Rows from block 4, named by matrix and row number. Rows with one number belong to one channel. Each number is 200 + 20 x the weight over its row's rms, rounded and kept within 0 to 999. All counts start at 0. After the name is the row's rms in percent of the matrix's.
# conv1: bottleneck pointwise conv (model.blocks.5.conv1.weight, 96x80x1x1), inputs 0-79
# conv2: growth 3x3 conv (model.blocks.5.conv2.weight, 24x96x3x3, transposed), outputs 0-7, a 3x3 kernel for each
conv1.10,070,178,220,205,207,183,205,180,208,158,198,174,198,199,178,182,177,179,169,214,184,159,195,201,203,166,163,168,206,181,182,196,203,175,204,171,220,207,197,193,177,193,184,231,220,189,201,204,218,210,169,147,204,219,204,200,211,193,207,162,173,163,200,205,170,204,191,209,182,181,158,177,224,177,193,203,194,203,175,196,197
conv2.10,031,210,241,191,187,210,191,189,193,182,227,211,215,212,192,219,213,168,217,204,195,200,234,198,192,209,221,195,184,175,189,179,200,195,164,210,214,242,187,177,211,196,206,211,198,210,227,171,187,190,176,217,197,184,215,263,208,224,184,195,225,209,183,201,198,205,183,183,215,178,183,191,182
conv1.11,102,184,181,217,233,204,176,228,215,198,179,212,171,219,201,179,201,209,209,232,170,183,194,177,204,202,197,213,223,178,170,178,191,175,236,221,228,220,227,169,186,214,225,232,226,220,212,222,227,227,210,206,234,238,206,207,230,192,219,201,220,209,204,230,211,182,216,210,180,207,208,177,223,180,203,196,219,183,205,169,193
conv2.11,102,187,167,167,222,178,168,216,190,172,161,159,169,175,181,172,191,183,165,202,220,230,187,203,208,184,203,191,213,213,224,204,214,227,225,238,260,177,178,180,194,195,182,202,195,175,182,179,179,201,200,186,203,206,188,192,179,166,223,215,183,211,215,187,159,174,180,170,187,205,194,195,194
conv1.12,099,226,187,176,190,196,239,204,219,174,188,181,188,230,202,253,201,201,215,212,237,222,192,198,204,211,200,199,194,230,239,241,181,260,204,209,194,199,200,232,191,198,189,182,184,195,195,225,225,216,176,205,204,215,196,190,202,208,222,180,182,204,199,210,206,186,194,222,258,210,210,227,213,234,194,190,204,193,218,216,195
conv2.12,114,215,220,183,231,226,192,219,237,210,214,188,205,221,175,189,209,178,196,165,191,166,196,215,187,180,193,170,164,170,180,213,197,204,242,204,196,204,236,244,187,195,195,199,198,179,200,228,249,188,194,198,200,201,185,214,222,230,199,187,198,200,187,181,218,196,181,233,202,185,237,196,184
conv1.13,098,188,170,190,205,201,160,197,193,197,154,199,163,198,220,179,238,235,202,211,173,198,198,166,209,206,211,200,182,173,166,177,178,164,235,225,247,194,185,174,188,188,199,242,229,200,200,190,202,189,201,214,193,196,195,199,184,191,204,198,197,207,202,178,213,161,197,191,175,207,208,178,205,180,208,213,204,178,206,155,202
conv2.13,065,188,196,186,240,222,199,210,210,185,233,193,210,214,176,191,210,185,204,174,236,213,194,235,214,176,195,171,167,165,169,152,184,161,184,228,215,208,186,188,186,181,191,199,180,205,217,202,203,200,188,197,203,191,208,255,219,221,251,191,209,245,226,241,189,138,197,192,178,222,201,201,202
conv1.14,109,213,177,195,208,202,205,210,211,189,186,187,167,210,214,216,215,214,267,211,212,225,201,188,198,263,200,216,193,216,219,213,191,214,206,199,204,201,197,212,190,199,191,201,201,210,200,209,213,213,190,236,204,219,206,207,208,211,217,188,200,246,197,201,252,173,203,217,208,244,272,209,222,213,202,198,216,194,203,199,198
conv2.14,117,193,200,179,205,226,182,201,232,200,219,189,207,228,180,192,221,182,191,143,171,160,178,204,181,155,194,167,156,175,182,215,203,209,227,194,199,201,229,223,180,189,192,216,211,190,204,219,227,184,195,190,217,207,185,200,208,216,197,189,192,222,196,181,214,198,191,240,193,196,232,179,178
conv1.15,093,211,209,191,183,195,185,213,224,190,176,185,216,218,216,211,220,218,215,242,190,205,252,210,237,209,188,211,191,209,218,217,190,197,218,191,219,198,190,203,185,246,183,227,225,190,199,214,219,199,201,206,221,233,242,234,192,198,220,182,199,198,201,196,233,178,187,218,203,220,215,189,235,207,242,231,240,186,186,204,228
conv2.15,103,176,197,223,177,225,221,171,201,219,224,185,190,222,188,174,233,204,176,206,211,219,208,213,209,185,190,189,200,209,206,210,214,196,174,192,189,170,190,158,190,182,181,219,215,216,176,181,162,200,177,180,226,217,209,192,175,186,199,176,176,231,199,192,220,214,214,235,201,209,208,198,192
conv1.16,086,199,193,203,204,199,200,151,193,213,196,205,206,184,187,193,194,186,162,189,197,175,171,205,180,172,210,167,202,192,200,190,206,193,194,204,215,212,206,201,200,173,223,198,192,195,211,207,179,195,199,168,174,187,165,167,190,197,186,201,200,167,207,188,133,197,194,179,186,162,172,191,191,197,165,175,133,196,209,203,173
conv2.16,054,184,202,213,189,178,238,166,145,196,210,229,208,187,216,209,187,215,223,191,213,203,196,190,207,203,185,214,192,170,169,183,205,167,177,210,182,223,202,209,221,226,217,177,187,209,227,202,206,228,222,208,186,193,205,233,210,211,201,204,220,181,200,230,190,192,179,154,221,202,175,219,225
conv1.17,094,177,190,217,212,211,153,171,200,213,170,209,179,187,214,162,219,223,179,205,172,180,202,173,198,178,213,163,199,171,168,173,184,160,229,224,235,211,192,175,195,203,207,226,221,181,197,197,199,191,219,184,163,210,191,201,184,185,196,214,197,187,199,193,172,171,200,196,164,182,182,164,204,177,204,209,185,186,189,183,204
conv2.17,070,180,175,175,225,193,196,204,190,190,232,209,223,210,185,205,203,204,219,189,237,210,182,212,209,159,199,187,195,195,182,162,183,164,179,211,202,215,201,202,208,194,200,202,193,214,238,215,212,216,196,209,204,200,210,262,235,226,260,204,215,249,231,240,173,143,191,180,186,218,191,206,215
conv1.18,098,221,172,195,205,209,212,213,221,181,186,191,166,216,215,224,212,213,257,209,225,224,203,186,200,246,201,228,200,220,218,213,188,227,205,199,206,201,208,215,181,197,194,193,211,208,210,210,212,211,192,228,215,219,205,192,223,217,223,186,201,253,200,213,242,182,205,215,226,233,250,213,221,227,194,195,219,187,235,197,203
conv2.18,118,195,205,179,212,216,180,205,229,195,213,193,205,223,181,195,218,178,191,146,171,159,179,205,179,157,192,163,154,171,180,211,203,211,237,202,209,201,235,234,181,194,197,211,206,188,203,228,234,188,195,196,208,204,183,203,212,220,200,185,194,210,194,177,207,193,186,229,192,188,231,185,181
conv1.19,116,174,145,202,215,195,161,224,208,200,160,198,170,198,208,171,199,213,208,201,173,191,203,173,205,212,191,226,215,177,152,168,172,161,226,200,221,204,212,169,173,202,212,226,224,198,205,198,201,202,199,201,221,212,195,199,207,181,197,191,206,210,196,203,208,150,207,192,171,209,208,177,203,173,200,190,218,170,212,164,200
conv2.19,073,182,174,174,242,187,168,225,193,152,186,178,191,175,173,183,180,173,178,170,218,224,176,205,196,176,198,160,194,190,193,198,201,200,229,245,269,179,175,183,192,197,188,193,192,181,187,181,188,197,192,188,206,208,194,217,191,181,241,211,198,220,225,214,162,175,195,170,190,211,187,182,194
conv1.20,087,221,176,177,180,192,226,212,198,182,189,181,203,207,193,264,191,191,214,188,237,220,188,197,190,210,182,210,179,220,225,238,181,246,187,186,175,178,191,210,177,196,186,169,184,183,188,205,198,187,176,208,208,187,190,181,207,195,209,180,181,215,187,182,213,192,190,205,247,209,225,237,194,224,185,177,207,183,238,218,182
conv2.20,098,209,212,172,221,221,181,218,231,207,204,184,195,211,176,202,203,183,210,194,199,178,203,204,197,209,206,205,173,186,209,209,201,216,239,199,193,213,242,262,190,196,201,197,192,177,207,239,266,193,199,202,198,194,180,226,229,241,197,191,208,190,183,191,207,180,182,219,194,180,232,193,179
conv1.21,113,213,178,192,201,204,194,220,210,187,184,206,183,207,226,204,218,218,223,221,197,207,212,190,209,227,193,238,199,208,216,205,188,199,202,192,203,197,202,200,177,207,197,207,208,189,200,208,215,207,190,213,219,219,211,206,202,210,212,188,197,230,195,207,315,179,200,213,202,263,233,201,214,211,203,208,232,198,197,182,207
conv2.21,113,185,190,200,192,219,190,193,218,200,218,189,200,225,187,187,229,192,185,167,178,188,181,203,190,152,187,173,175,197,192,225,215,216,217,203,205,189,222,216,175,181,185,218,213,195,190,213,215,176,179,183,223,210,187,198,202,213,191,185,186,231,195,176,218,202,204,250,187,196,224,181,180
conv1.22,111,205,179,196,198,196,193,216,216,191,177,189,180,206,227,207,212,222,234,216,206,214,201,185,205,250,200,238,196,204,209,207,182,210,206,207,202,200,204,212,178,206,195,196,210,193,201,207,214,201,195,220,220,213,216,204,204,208,211,193,203,245,198,201,292,173,208,212,210,258,255,200,219,215,203,197,220,198,202,189,205
conv2.22,117,188,190,186,200,220,189,197,224,199,216,190,200,226,186,192,227,188,188,157,172,178,178,200,184,153,186,166,167,190,188,222,212,214,222,201,204,197,228,223,176,186,188,218,210,192,197,218,220,182,186,187,222,211,188,199,210,214,194,190,187,226,195,177,214,201,201,245,185,194,224,182,183
conv1.23,089,215,188,173,186,198,193,185,202,190,185,180,209,189,231,197,248,234,213,215,198,224,201,205,196,208,202,180,185,204,215,191,189,189,250,236,257,182,173,199,204,190,182,267,266,193,192,198,210,181,194,201,180,212,194,190,177,225,200,189,172,198,180,176,201,190,187,187,196,209,204,200,219,205,190,191,193,197,208,200,194
conv2.23,105,200,209,217,231,222,221,221,222,220,226,175,193,208,181,173,233,190,173,190,228,219,215,220,207,204,201,178,161,156,156,180,196,159,182,218,198,185,176,172,177,176,171,200,177,180,197,174,173,184,174,174,210,180,179,220,199,204,216,179,180,226,189,196,229,202,187,222,202,195,222,203,185
conv1.24,098,200,188,168,177,196,193,202,175,189,201,178,203,181,177,214,160,164,217,167,217,200,182,201,176,219,193,217,187,203,194,202,188,200,146,167,169,181,193,197,193,179,185,151,172,194,185,183,175,181,183,212,201,172,173,182,199,188,172,197,185,213,178,180,215,201,191,170,214,206,219,208,172,195,171,172,194,189,226,196,168
conv2.24,095,195,186,170,193,198,168,187,202,185,199,198,197,190,202,217,176,196,223,217,199,192,205,184,200,220,210,226,202,216,229,224,221,210,224,185,174,218,236,251,193,193,213,184,184,200,222,244,257,197,199,220,189,187,202,223,227,234,181,188,211,167,187,207,200,200,200,202,195,189,191,176,196
conv1.25,089,206,187,175,176,183,186,195,178,182,198,186,199,198,176,207,164,162,220,167,204,214,187,205,175,225,194,216,200,207,197,184,186,202,150,168,144,189,204,194,194,181,195,169,173,190,194,202,175,188,171,213,198,165,173,175,224,192,183,193,176,219,189,191,201,209,183,191,211,200,214,213,169,206,182,178,184,188,241,175,172
conv2.25,084,181,192,169,171,197,184,161,175,173,220,219,218,204,201,223,187,182,222,195,190,182,203,184,191,209,207,207,177,187,191,201,211,187,195,182,163,221,233,242,193,196,225,186,182,203,238,245,250,199,202,224,192,186,208,253,246,252,196,188,223,197,196,223,186,190,199,192,200,202,173,169,199
conv1.26,111,211,179,200,196,204,196,216,214,195,166,185,178,208,230,201,216,220,236,215,197,222,208,183,207,239,200,230,194,206,210,211,189,215,206,202,206,193,196,206,186,210,194,205,209,201,200,213,211,204,205,217,207,215,209,205,207,210,211,195,205,232,205,208,287,170,200,207,208,274,259,208,219,214,200,203,225,199,197,191,210
conv2.26,115,187,192,191,202,224,189,195,227,203,219,192,201,230,185,193,228,189,190,157,176,177,180,204,185,154,192,167,167,188,188,214,207,210,219,193,197,197,227,221,174,188,186,221,208,194,196,216,219,185,184,183,224,206,188,200,207,211,192,184,182,230,196,175,221,201,202,253,188,197,226,180,181
conv1.27,101,194,217,190,182,193,188,216,217,194,179,194,208,212,210,203,214,220,210,233,197,207,260,205,250,205,202,202,199,204,213,222,183,194,216,213,219,191,191,197,192,255,183,211,220,205,201,205,214,208,197,198,212,230,250,246,193,205,210,197,195,194,198,196,226,188,199,221,193,217,211,187,227,206,251,237,229,206,181,206,241
conv2.27,111,178,204,226,172,219,221,167,193,214,221,185,188,214,190,178,228,206,177,212,214,219,210,216,212,191,192,202,209,213,209,210,211,200,166,190,193,166,178,156,196,186,187,224,216,218,169,170,157,197,178,181,226,218,211,195,171,181,201,178,177,231,200,193,220,215,222,221,201,210,196,198,195
conv1.28,107,199,209,183,188,204,197,214,208,197,190,204,216,212,206,210,218,211,207,227,207,208,262,205,261,202,206,194,191,212,222,221,189,198,214,199,224,193,185,213,195,258,196,218,210,201,197,207,210,201,198,202,213,226,260,244,195,197,215,197,197,194,198,197,223,188,197,222,195,208,202,191,221,201,244,235,223,210,189,213,251
conv2.28,115,178,205,226,176,217,221,171,197,221,219,183,182,217,186,176,226,207,178,216,217,219,208,220,213,190,191,197,215,217,208,210,212,203,165,184,191,167,177,153,200,184,184,223,215,214,172,172,156,201,181,181,227,218,211,192,172,181,199,178,174,231,201,192,221,212,217,219,201,207,196,198,199
conv1.29,103,184,181,211,223,193,167,227,218,196,186,210,179,211,218,181,215,218,208,232,178,194,195,178,213,209,200,212,210,184,173,183,185,176,242,215,239,212,222,176,189,203,221,263,245,208,213,213,230,216,201,201,228,233,205,204,224,181,225,201,204,207,199,209,212,186,209,210,171,210,202,174,237,178,199,197,211,180,205,173,193
conv2.29,104,192,174,165,227,184,165,223,204,173,170,163,168,178,174,168,195,177,162,198,217,233,189,204,210,187,206,189,199,202,215,197,210,217,227,238,257,176,176,174,192,194,180,204,199,172,184,173,174,198,192,184,206,205,183,194,175,158,227,206,173,214,212,188,173,173,184,176,182,200,204,195,190
conv1.30,099,191,209,197,199,192,183,216,214,195,180,184,212,223,212,197,207,219,213,225,183,203,251,194,253,210,199,198,190,208,214,211,185,190,202,204,208,197,187,199,193,255,188,211,219,203,199,208,220,206,188,201,216,226,253,250,204,188,220,197,194,196,196,208,234,179,198,220,189,223,211,187,224,199,245,226,239,193,181,197,244
conv2.30,110,180,197,225,173,215,214,167,189,208,219,182,189,215,186,176,226,202,178,211,212,221,204,214,214,183,191,200,214,216,211,214,216,207,168,189,197,162,175,156,195,179,182,222,218,213,167,173,161,194,178,181,224,218,213,192,168,179,199,178,176,230,201,192,217,212,217,225,200,211,195,192,199
conv1.31,092,206,207,196,195,203,177,237,212,184,175,184,205,220,201,203,208,212,210,236,195,205,238,199,237,211,190,211,193,203,221,212,171,202,204,192,216,192,192,201,172,235,193,215,216,205,196,222,230,200,190,213,225,239,242,236,205,203,221,183,210,204,208,209,220,179,198,227,199,227,211,195,231,202,229,227,263,181,188,205,241
conv2.31,103,180,193,220,182,224,213,179,202,216,221,181,190,215,188,182,229,206,183,208,214,216,200,218,210,174,185,186,209,214,211,217,213,205,190,191,196,170,188,169,194,181,183,220,215,208,165,176,167,193,175,178,224,215,205,194,182,196,196,171,180,235,198,193,219,211,217,231,194,206,208,195,198
conv1.32,076,198,187,207,201,204,196,157,205,214,192,208,203,197,186,186,201,199,163,198,191,185,186,218,181,155,210,171,207,184,194,178,203,187,183,205,204,206,205,208,209,168,204,200,191,214,210,210,199,194,200,154,178,193,173,182,198,217,193,204,207,170,209,197,128,206,197,201,188,143,150,197,215,205,169,183,160,214,193,202,169
conv2.32,085,173,185,192,185,195,199,164,171,183,234,215,215,214,202,202,212,192,203,198,209,193,201,210,188,191,182,177,178,183,179,175,194,175,176,195,178,212,223,220,190,228,212,186,187,200,220,221,223,200,221,213,194,193,201,250,241,234,227,205,215,227,207,217,180,173,195,185,223,213,173,188,203
conv1.33,101,226,187,182,183,194,241,197,215,182,193,180,201,232,205,253,209,207,213,220,245,234,202,197,203,216,195,204,194,235,240,236,190,247,200,208,205,190,191,223,189,188,180,191,201,200,205,223,227,217,189,213,203,208,204,203,197,208,229,184,187,196,200,209,220,183,210,230,260,205,210,236,215,226,190,200,208,186,205,217,194
conv2.33,111,219,222,181,231,234,188,219,242,209,214,189,207,218,171,189,209,178,194,164,191,167,197,213,190,179,195,170,157,171,176,213,196,198,238,200,186,204,233,240,182,193,194,204,202,183,204,230,243,190,197,195,209,200,186,212,215,230,197,185,196,204,188,183,223,200,180,234,203,186,237,195,180
conv1.34,101,180,181,210,225,203,178,224,221,195,182,201,177,213,212,179,213,221,207,226,175,183,194,186,198,205,203,220,217,176,175,185,196,182,245,215,234,205,218,178,189,207,212,260,241,213,211,219,230,225,214,201,225,237,206,207,214,188,233,195,207,223,200,212,212,188,213,202,166,207,195,178,231,181,192,196,234,186,204,169,194
conv2.34,104,190,171,166,231,184,166,223,201,173,174,166,169,178,180,165,196,180,160,200,223,230,190,206,212,188,206,187,204,206,209,200,213,219,219,244,261,179,174,175,189,189,177,205,197,175,186,175,174,197,194,184,205,204,184,191,176,162,225,209,178,216,212,191,173,177,182,178,188,200,200,196,189
conv1.35,107,204,181,198,195,204,196,217,202,193,176,190,179,218,220,206,219,219,226,216,201,216,208,187,216,242,198,231,200,216,209,207,183,211,208,202,205,193,197,213,178,219,196,201,211,197,198,210,214,209,195,221,215,223,210,213,207,215,216,191,203,227,204,202,300,169,209,213,217,268,229,203,221,212,204,213,230,193,201,184,201
conv2.35,113,189,192,201,197,224,197,195,222,205,219,187,196,225,184,188,227,192,185,169,179,187,178,205,190,157,190,170,177,197,195,221,209,212,221,196,202,191,225,218,178,183,183,220,212,195,192,216,211,181,183,183,223,211,189,196,205,213,192,182,182,232,194,173,219,203,203,252,183,196,225,180,181
conv1.36,098,221,175,176,182,206,229,190,222,183,192,189,197,216,201,262,196,211,219,217,237,231,213,190,204,214,200,194,179,236,241,245,184,243,208,198,202,177,188,212,181,201,180,188,183,183,200,206,218,201,194,223,189,207,201,204,196,210,224,182,180,209,192,196,213,194,180,222,252,203,205,239,209,224,179,206,198,177,222,216,195
conv2.36,107,218,229,182,232,236,191,224,247,217,210,184,209,215,173,192,210,183,198,174,190,171,195,204,195,189,196,182,170,172,188,209,191,198,238,197,179,210,235,242,191,196,198,208,203,186,210,235,250,191,201,202,211,199,185,217,222,235,194,188,201,208,186,184,223,188,178,235,196,178,239,199,180
conv1.37,108,199,212,191,185,193,186,212,206,201,184,193,211,208,210,198,217,215,207,227,195,209,262,203,256,205,203,201,190,206,217,222,193,201,220,207,226,186,192,205,194,258,189,217,212,196,207,209,220,203,198,202,216,227,256,251,195,200,217,201,204,194,205,207,218,193,199,212,208,211,207,190,218,202,250,230,217,203,187,209,253
conv2.37,115,177,202,227,174,218,220,170,194,219,219,185,186,215,190,175,227,205,175,217,219,220,207,215,213,188,190,199,212,215,208,207,211,202,164,186,192,167,178,152,198,187,184,224,214,213,168,170,156,202,177,182,224,216,214,194,169,179,201,180,173,233,201,192,220,216,221,223,200,211,198,199,199
conv1.38,111,211,174,195,201,198,206,212,211,193,171,188,182,209,219,210,216,217,244,201,205,220,203,182,205,256,194,225,197,209,216,210,188,203,197,210,205,198,198,210,174,206,195,207,203,194,190,213,216,208,197,221,210,216,204,208,203,208,217,186,200,237,199,197,281,166,206,215,209,269,254,206,214,206,203,205,224,195,194,199,200
conv2.38,113,194,197,190,205,227,186,199,226,201,217,191,200,226,182,191,225,185,190,153,172,177,181,202,188,156,192,169,166,189,189,219,210,212,222,196,201,195,225,219,175,184,188,218,208,190,200,219,224,181,190,188,224,213,189,199,209,215,190,190,189,227,192,174,219,201,202,246,185,193,226,180,179
conv1.39,102,238,198,183,185,206,221,208,208,186,198,189,206,214,205,244,202,206,226,209,257,230,199,194,200,223,209,215,187,244,243,241,195,247,193,208,199,177,202,217,205,192,185,189,183,201,194,207,215,207,190,214,213,206,197,206,207,212,216,193,194,213,189,216,210,199,198,225,261,222,218,253,208,227,186,202,207,202,221,196,192
conv2.39,102,222,225,183,230,234,192,219,234,210,209,189,207,221,173,193,217,185,206,162,185,158,188,205,189,172,190,179,163,166,178,210,198,203,234,194,178,202,229,238,185,191,187,205,204,183,203,229,250,190,196,192,203,195,181,212,216,237,197,183,194,205,191,192,221,192,179,231,202,183,238,200,183
conv1.40,103,217,184,189,198,198,204,212,218,190,180,194,170,215,218,221,214,220,255,210,211,227,212,177,205,251,204,214,192,215,230,214,187,221,211,209,207,194,193,216,186,203,186,201,206,191,202,205,222,203,193,237,208,223,201,206,204,220,219,196,194,233,197,204,260,171,198,215,221,253,255,216,222,211,199,212,223,203,189,194,207
conv2.40,110,196,203,186,208,230,182,201,231,204,222,186,201,228,183,195,229,184,188,148,173,174,180,209,192,157,194,171,162,185,183,212,201,204,216,190,188,197,227,221,180,190,187,220,214,194,197,219,221,180,188,187,221,206,187,205,213,215,190,186,187,224,184,176,222,201,199,249,188,194,227,181,176
conv1.41,104,230,219,180,178,198,215,177,204,201,231,199,234,186,255,217,230,207,198,200,217,202,205,218,201,187,216,180,168,209,221,204,244,220,207,204,203,158,168,228,248,201,169,193,221,199,191,166,197,175,208,199,174,194,196,203,176,222,192,199,181,178,197,192,182,220,194,190,220,187,189,210,196,221,200,192,183,239,190,230,207
conv2.41,084,224,206,217,202,212,237,206,212,250,193,213,246,194,210,222,242,213,213,183,192,183,205,202,182,186,191,177,205,186,195,212,214,174,203,196,171,182,195,198,158,185,195,202,179,211,185,190,200,162,188,192,196,184,206,187,218,246,181,189,211,226,212,227,206,184,218,209,209,221,228,224,218
conv1.42,102,198,208,191,181,197,194,210,213,190,191,198,210,212,204,199,215,218,214,229,196,218,266,201,249,205,204,200,196,207,222,225,192,200,213,207,219,190,188,198,201,254,195,218,212,194,193,210,224,196,197,203,215,223,246,253,186,200,217,193,194,186,190,203,226,181,195,215,198,202,208,191,226,207,248,235,234,199,182,209,244
conv2.42,114,178,202,224,176,218,220,172,195,217,221,182,187,219,185,174,228,202,177,212,219,220,209,217,217,187,192,200,211,217,209,211,213,203,166,185,193,170,177,153,200,184,180,226,215,214,170,172,156,199,180,180,223,221,214,194,169,179,203,179,176,231,203,191,223,211,219,222,201,210,197,197,196
conv1.43,100,205,183,201,201,198,199,170,196,216,197,203,205,187,209,186,215,200,191,196,196,199,155,205,153,189,225,189,196,193,181,155,214,183,193,200,207,198,193,196,214,147,198,184,201,204,211,191,189,193,208,187,156,189,162,150,191,208,198,211,196,201,194,192,179,192,208,187,184,193,193,203,190,213,148,162,151,220,202,198,146
conv2.43,089,188,195,227,189,215,230,178,183,213,240,214,217,227,199,203,229,202,201,194,210,199,197,216,193,185,183,182,187,192,176,186,211,166,161,176,157,217,223,220,184,205,204,196,191,212,232,221,217,203,200,207,210,200,209,248,242,237,226,199,222,242,216,227,206,206,201,206,220,212,189,195,198
conv1.44,093,227,175,183,196,194,225,205,224,186,186,191,186,223,204,243,218,209,245,213,240,243,208,187,206,233,194,214,200,233,230,222,185,245,212,201,203,198,202,216,185,195,194,206,206,211,207,221,221,215,192,228,208,220,196,205,205,217,232,185,196,222,202,210,228,179,192,216,246,218,242,227,215,229,200,197,210,189,217,211,202
conv2.44,115,204,213,180,218,229,187,211,234,206,214,190,209,225,175,195,218,174,191,151,179,162,188,213,183,165,199,163,156,165,180,214,198,202,234,200,194,202,233,235,181,193,192,211,206,185,203,226,241,191,196,197,210,206,187,204,213,224,193,184,195,214,188,178,218,193,182,234,196,185,234,188,179
conv1.45,097,171,196,180,187,188,206,182,189,167,216,169,214,193,173,202,149,151,191,183,190,170,187,202,183,182,168,186,199,181,187,189,192,204,170,153,171,190,201,179,197,183,190,163,174,197,203,198,175,183,183,172,190,179,176,168,191,178,186,177,182,176,191,176,181,207,187,181,194,180,188,198,186,185,184,180,189,206,225,201,186
conv2.45,086,209,206,208,188,194,196,187,170,197,193,211,197,181,205,215,170,202,220,218,191,198,215,179,199,236,212,234,203,202,210,213,212,193,173,177,165,220,217,220,205,209,233,180,187,221,214,218,218,199,202,224,183,188,213,206,212,208,168,187,215,168,181,215,192,211,205,184,206,198,177,204,222
conv1.46,105,175,185,216,223,205,175,228,221,200,193,207,179,228,207,180,216,217,209,224,179,190,193,176,204,207,193,217,216,176,175,180,186,175,236,226,234,224,236,173,186,204,219,231,229,210,218,220,231,233,206,205,232,242,202,199,220,187,229,201,218,211,203,222,211,189,211,214,182,218,197,167,232,184,206,199,217,187,202,169,198
conv2.46,105,189,165,165,220,177,164,215,197,169,167,165,168,176,181,173,193,182,163,202,218,231,189,208,211,185,206,192,206,211,223,204,215,225,227,243,261,179,177,179,195,198,179,203,193,176,185,177,180,198,199,184,210,206,184,193,178,166,225,214,181,212,213,187,161,170,181,173,187,201,200,197,192
conv1.47,105,208,174,206,209,197,187,145,203,209,196,201,189,198,201,189,225,216,189,209,202,211,161,210,161,184,211,174,204,205,178,165,206,187,211,220,215,211,204,199,198,153,205,214,206,196,195,198,196,197,203,182,161,208,150,148,198,195,197,201,197,186,201,199,177,202,197,198,196,180,193,205,202,199,150,158,154,205,198,190,155
conv2.47,081,189,188,215,209,223,223,196,180,215,245,215,210,222,193,202,222,205,203,188,222,204,198,218,198,188,191,175,177,184,174,179,201,153,167,188,161,217,221,207,198,206,204,194,186,208,230,214,211,210,195,209,209,204,212,245,237,235,234,197,213,238,214,224,195,200,201,204,218,219,190,212,218
conv1.48,100,218,179,178,194,198,232,208,219,182,186,181,196,217,206,255,201,223,222,214,240,227,205,192,199,215,205,196,183,243,239,237,187,252,216,214,209,188,186,223,189,193,185,213,202,206,201,210,225,216,189,206,198,226,195,199,206,213,224,182,174,196,201,208,209,191,192,215,250,207,210,243,225,239,198,201,194,193,202,211,189
conv2.48,114,222,223,184,230,230,194,221,238,214,214,187,206,221,175,189,216,181,191,166,201,184,190,214,202,172,194,170,147,158,171,207,191,196,238,199,186,204,231,235,187,194,191,209,205,186,202,224,241,189,196,195,204,198,184,208,213,227,198,182,193,205,186,180,225,197,180,239,203,184,242,200,182
conv1.49,096,218,190,186,180,200,215,205,217,179,181,182,185,217,212,235,209,213,234,218,232,236,205,183,208,234,198,201,181,234,250,247,193,231,213,203,199,189,179,220,185,203,183,209,217,206,198,220,232,208,184,230,204,221,210,197,194,213,228,182,191,223,191,200,240,178,182,222,228,230,229,226,218,219,206,211,209,199,206,193,206
conv2.49,102,202,213,189,217,237,195,209,235,216,227,186,203,233,178,185,229,182,184,147,177,170,184,217,195,164,201,176,163,177,180,211,200,197,224,187,179,201,231,223,181,189,185,219,207,187,199,224,228,187,191,189,219,206,184,211,219,227,198,185,191,230,185,176,227,200,197,253,194,190,235,184,175
conv1.50,096,221,171,192,196,203,224,203,214,183,190,188,178,224,217,241,220,213,239,216,233,242,200,188,200,238,210,218,195,234,230,227,177,233,205,196,212,204,199,226,174,209,200,211,200,204,208,216,233,210,195,236,204,218,202,189,205,215,217,186,192,228,205,210,231,183,209,216,243,225,242,227,211,226,196,203,214,190,211,202,204
conv2.50,115,203,215,181,214,228,186,209,234,201,219,193,210,225,181,195,219,180,193,148,180,166,181,210,188,160,195,167,154,169,178,209,202,205,230,198,199,204,232,236,182,193,192,213,206,186,202,227,237,192,190,194,214,201,183,206,215,222,196,184,195,212,190,183,217,196,184,236,194,187,233,189,178
conv1.51,094,183,175,213,222,204,188,199,199,209,161,209,177,204,218,175,222,221,190,228,183,178,203,184,202,191,200,195,213,189,186,175,191,179,275,229,256,216,201,181,200,196,201,262,239,206,208,193,212,210,219,196,213,238,214,209,200,188,210,194,202,189,194,198,191,173,211,193,182,199,187,183,224,189,203,215,203,196,173,184,213
conv2.51,068,173,157,153,238,189,173,209,202,186,205,188,202,191,190,196,214,201,197,182,241,232,183,226,212,162,191,171,181,193,201,177,202,189,199,232,235,200,192,189,193,207,193,185,184,198,219,204,205,214,216,204,202,199,199,230,217,219,244,222,215,236,230,229,161,135,191,176,186,221,206,214,212
conv1.52,111,198,204,197,185,195,185,214,217,194,191,186,207,216,208,203,214,214,209,234,199,205,265,197,256,206,205,197,191,210,215,222,191,204,219,198,215,197,198,195,199,263,194,209,212,198,198,206,218,203,196,204,206,209,256,247,198,204,212,203,203,196,202,206,223,195,198,219,207,206,203,198,224,197,256,235,225,205,184,205,247
conv2.52,114,177,199,225,172,216,216,167,190,216,217,187,185,215,189,174,226,204,180,215,216,218,207,217,214,188,189,202,215,218,209,212,217,203,170,188,193,167,181,151,201,184,183,220,215,214,170,173,151,200,176,182,226,216,210,195,173,178,203,178,176,230,203,192,221,211,218,223,199,207,193,198,199
conv1.53,097,195,202,192,193,200,180,217,218,198,183,182,206,213,215,201,219,221,213,232,199,213,257,198,246,207,199,206,188,203,212,223,190,196,216,202,219,190,195,200,183,252,185,211,226,206,203,207,224,203,193,204,220,231,245,243,199,196,218,191,193,201,198,196,224,182,197,229,198,209,211,187,224,197,237,234,245,196,180,201,248
conv2.53,106,179,197,221,177,218,217,168,196,214,219,185,188,219,185,173,229,203,174,208,213,221,207,214,209,186,192,196,207,215,207,209,214,204,173,189,196,165,182,158,195,181,182,222,218,215,172,173,159,196,178,178,225,218,213,192,168,183,201,176,177,232,199,191,221,209,217,227,205,211,197,195,196
conv1.54,098,185,145,209,195,201,162,184,191,207,156,202,169,191,216,166,231,221,207,210,183,205,184,190,189,201,213,185,193,190,172,179,186,153,238,226,256,193,192,179,191,173,202,235,231,201,192,194,195,190,201,201,186,203,179,188,189,185,204,198,199,197,216,186,200,163,196,186,168,199,200,182,201,183,182,181,195,193,196,175,173
conv2.54,064,181,198,195,228,225,216,205,186,201,231,189,213,207,177,206,213,194,212,188,232,220,193,222,212,162,188,170,180,183,171,172,203,145,189,213,196,200,200,192,178,189,188,188,180,208,226,203,197,205,191,201,205,198,213,253,231,225,247,206,215,247,236,242,183,171,198,195,200,234,194,202,215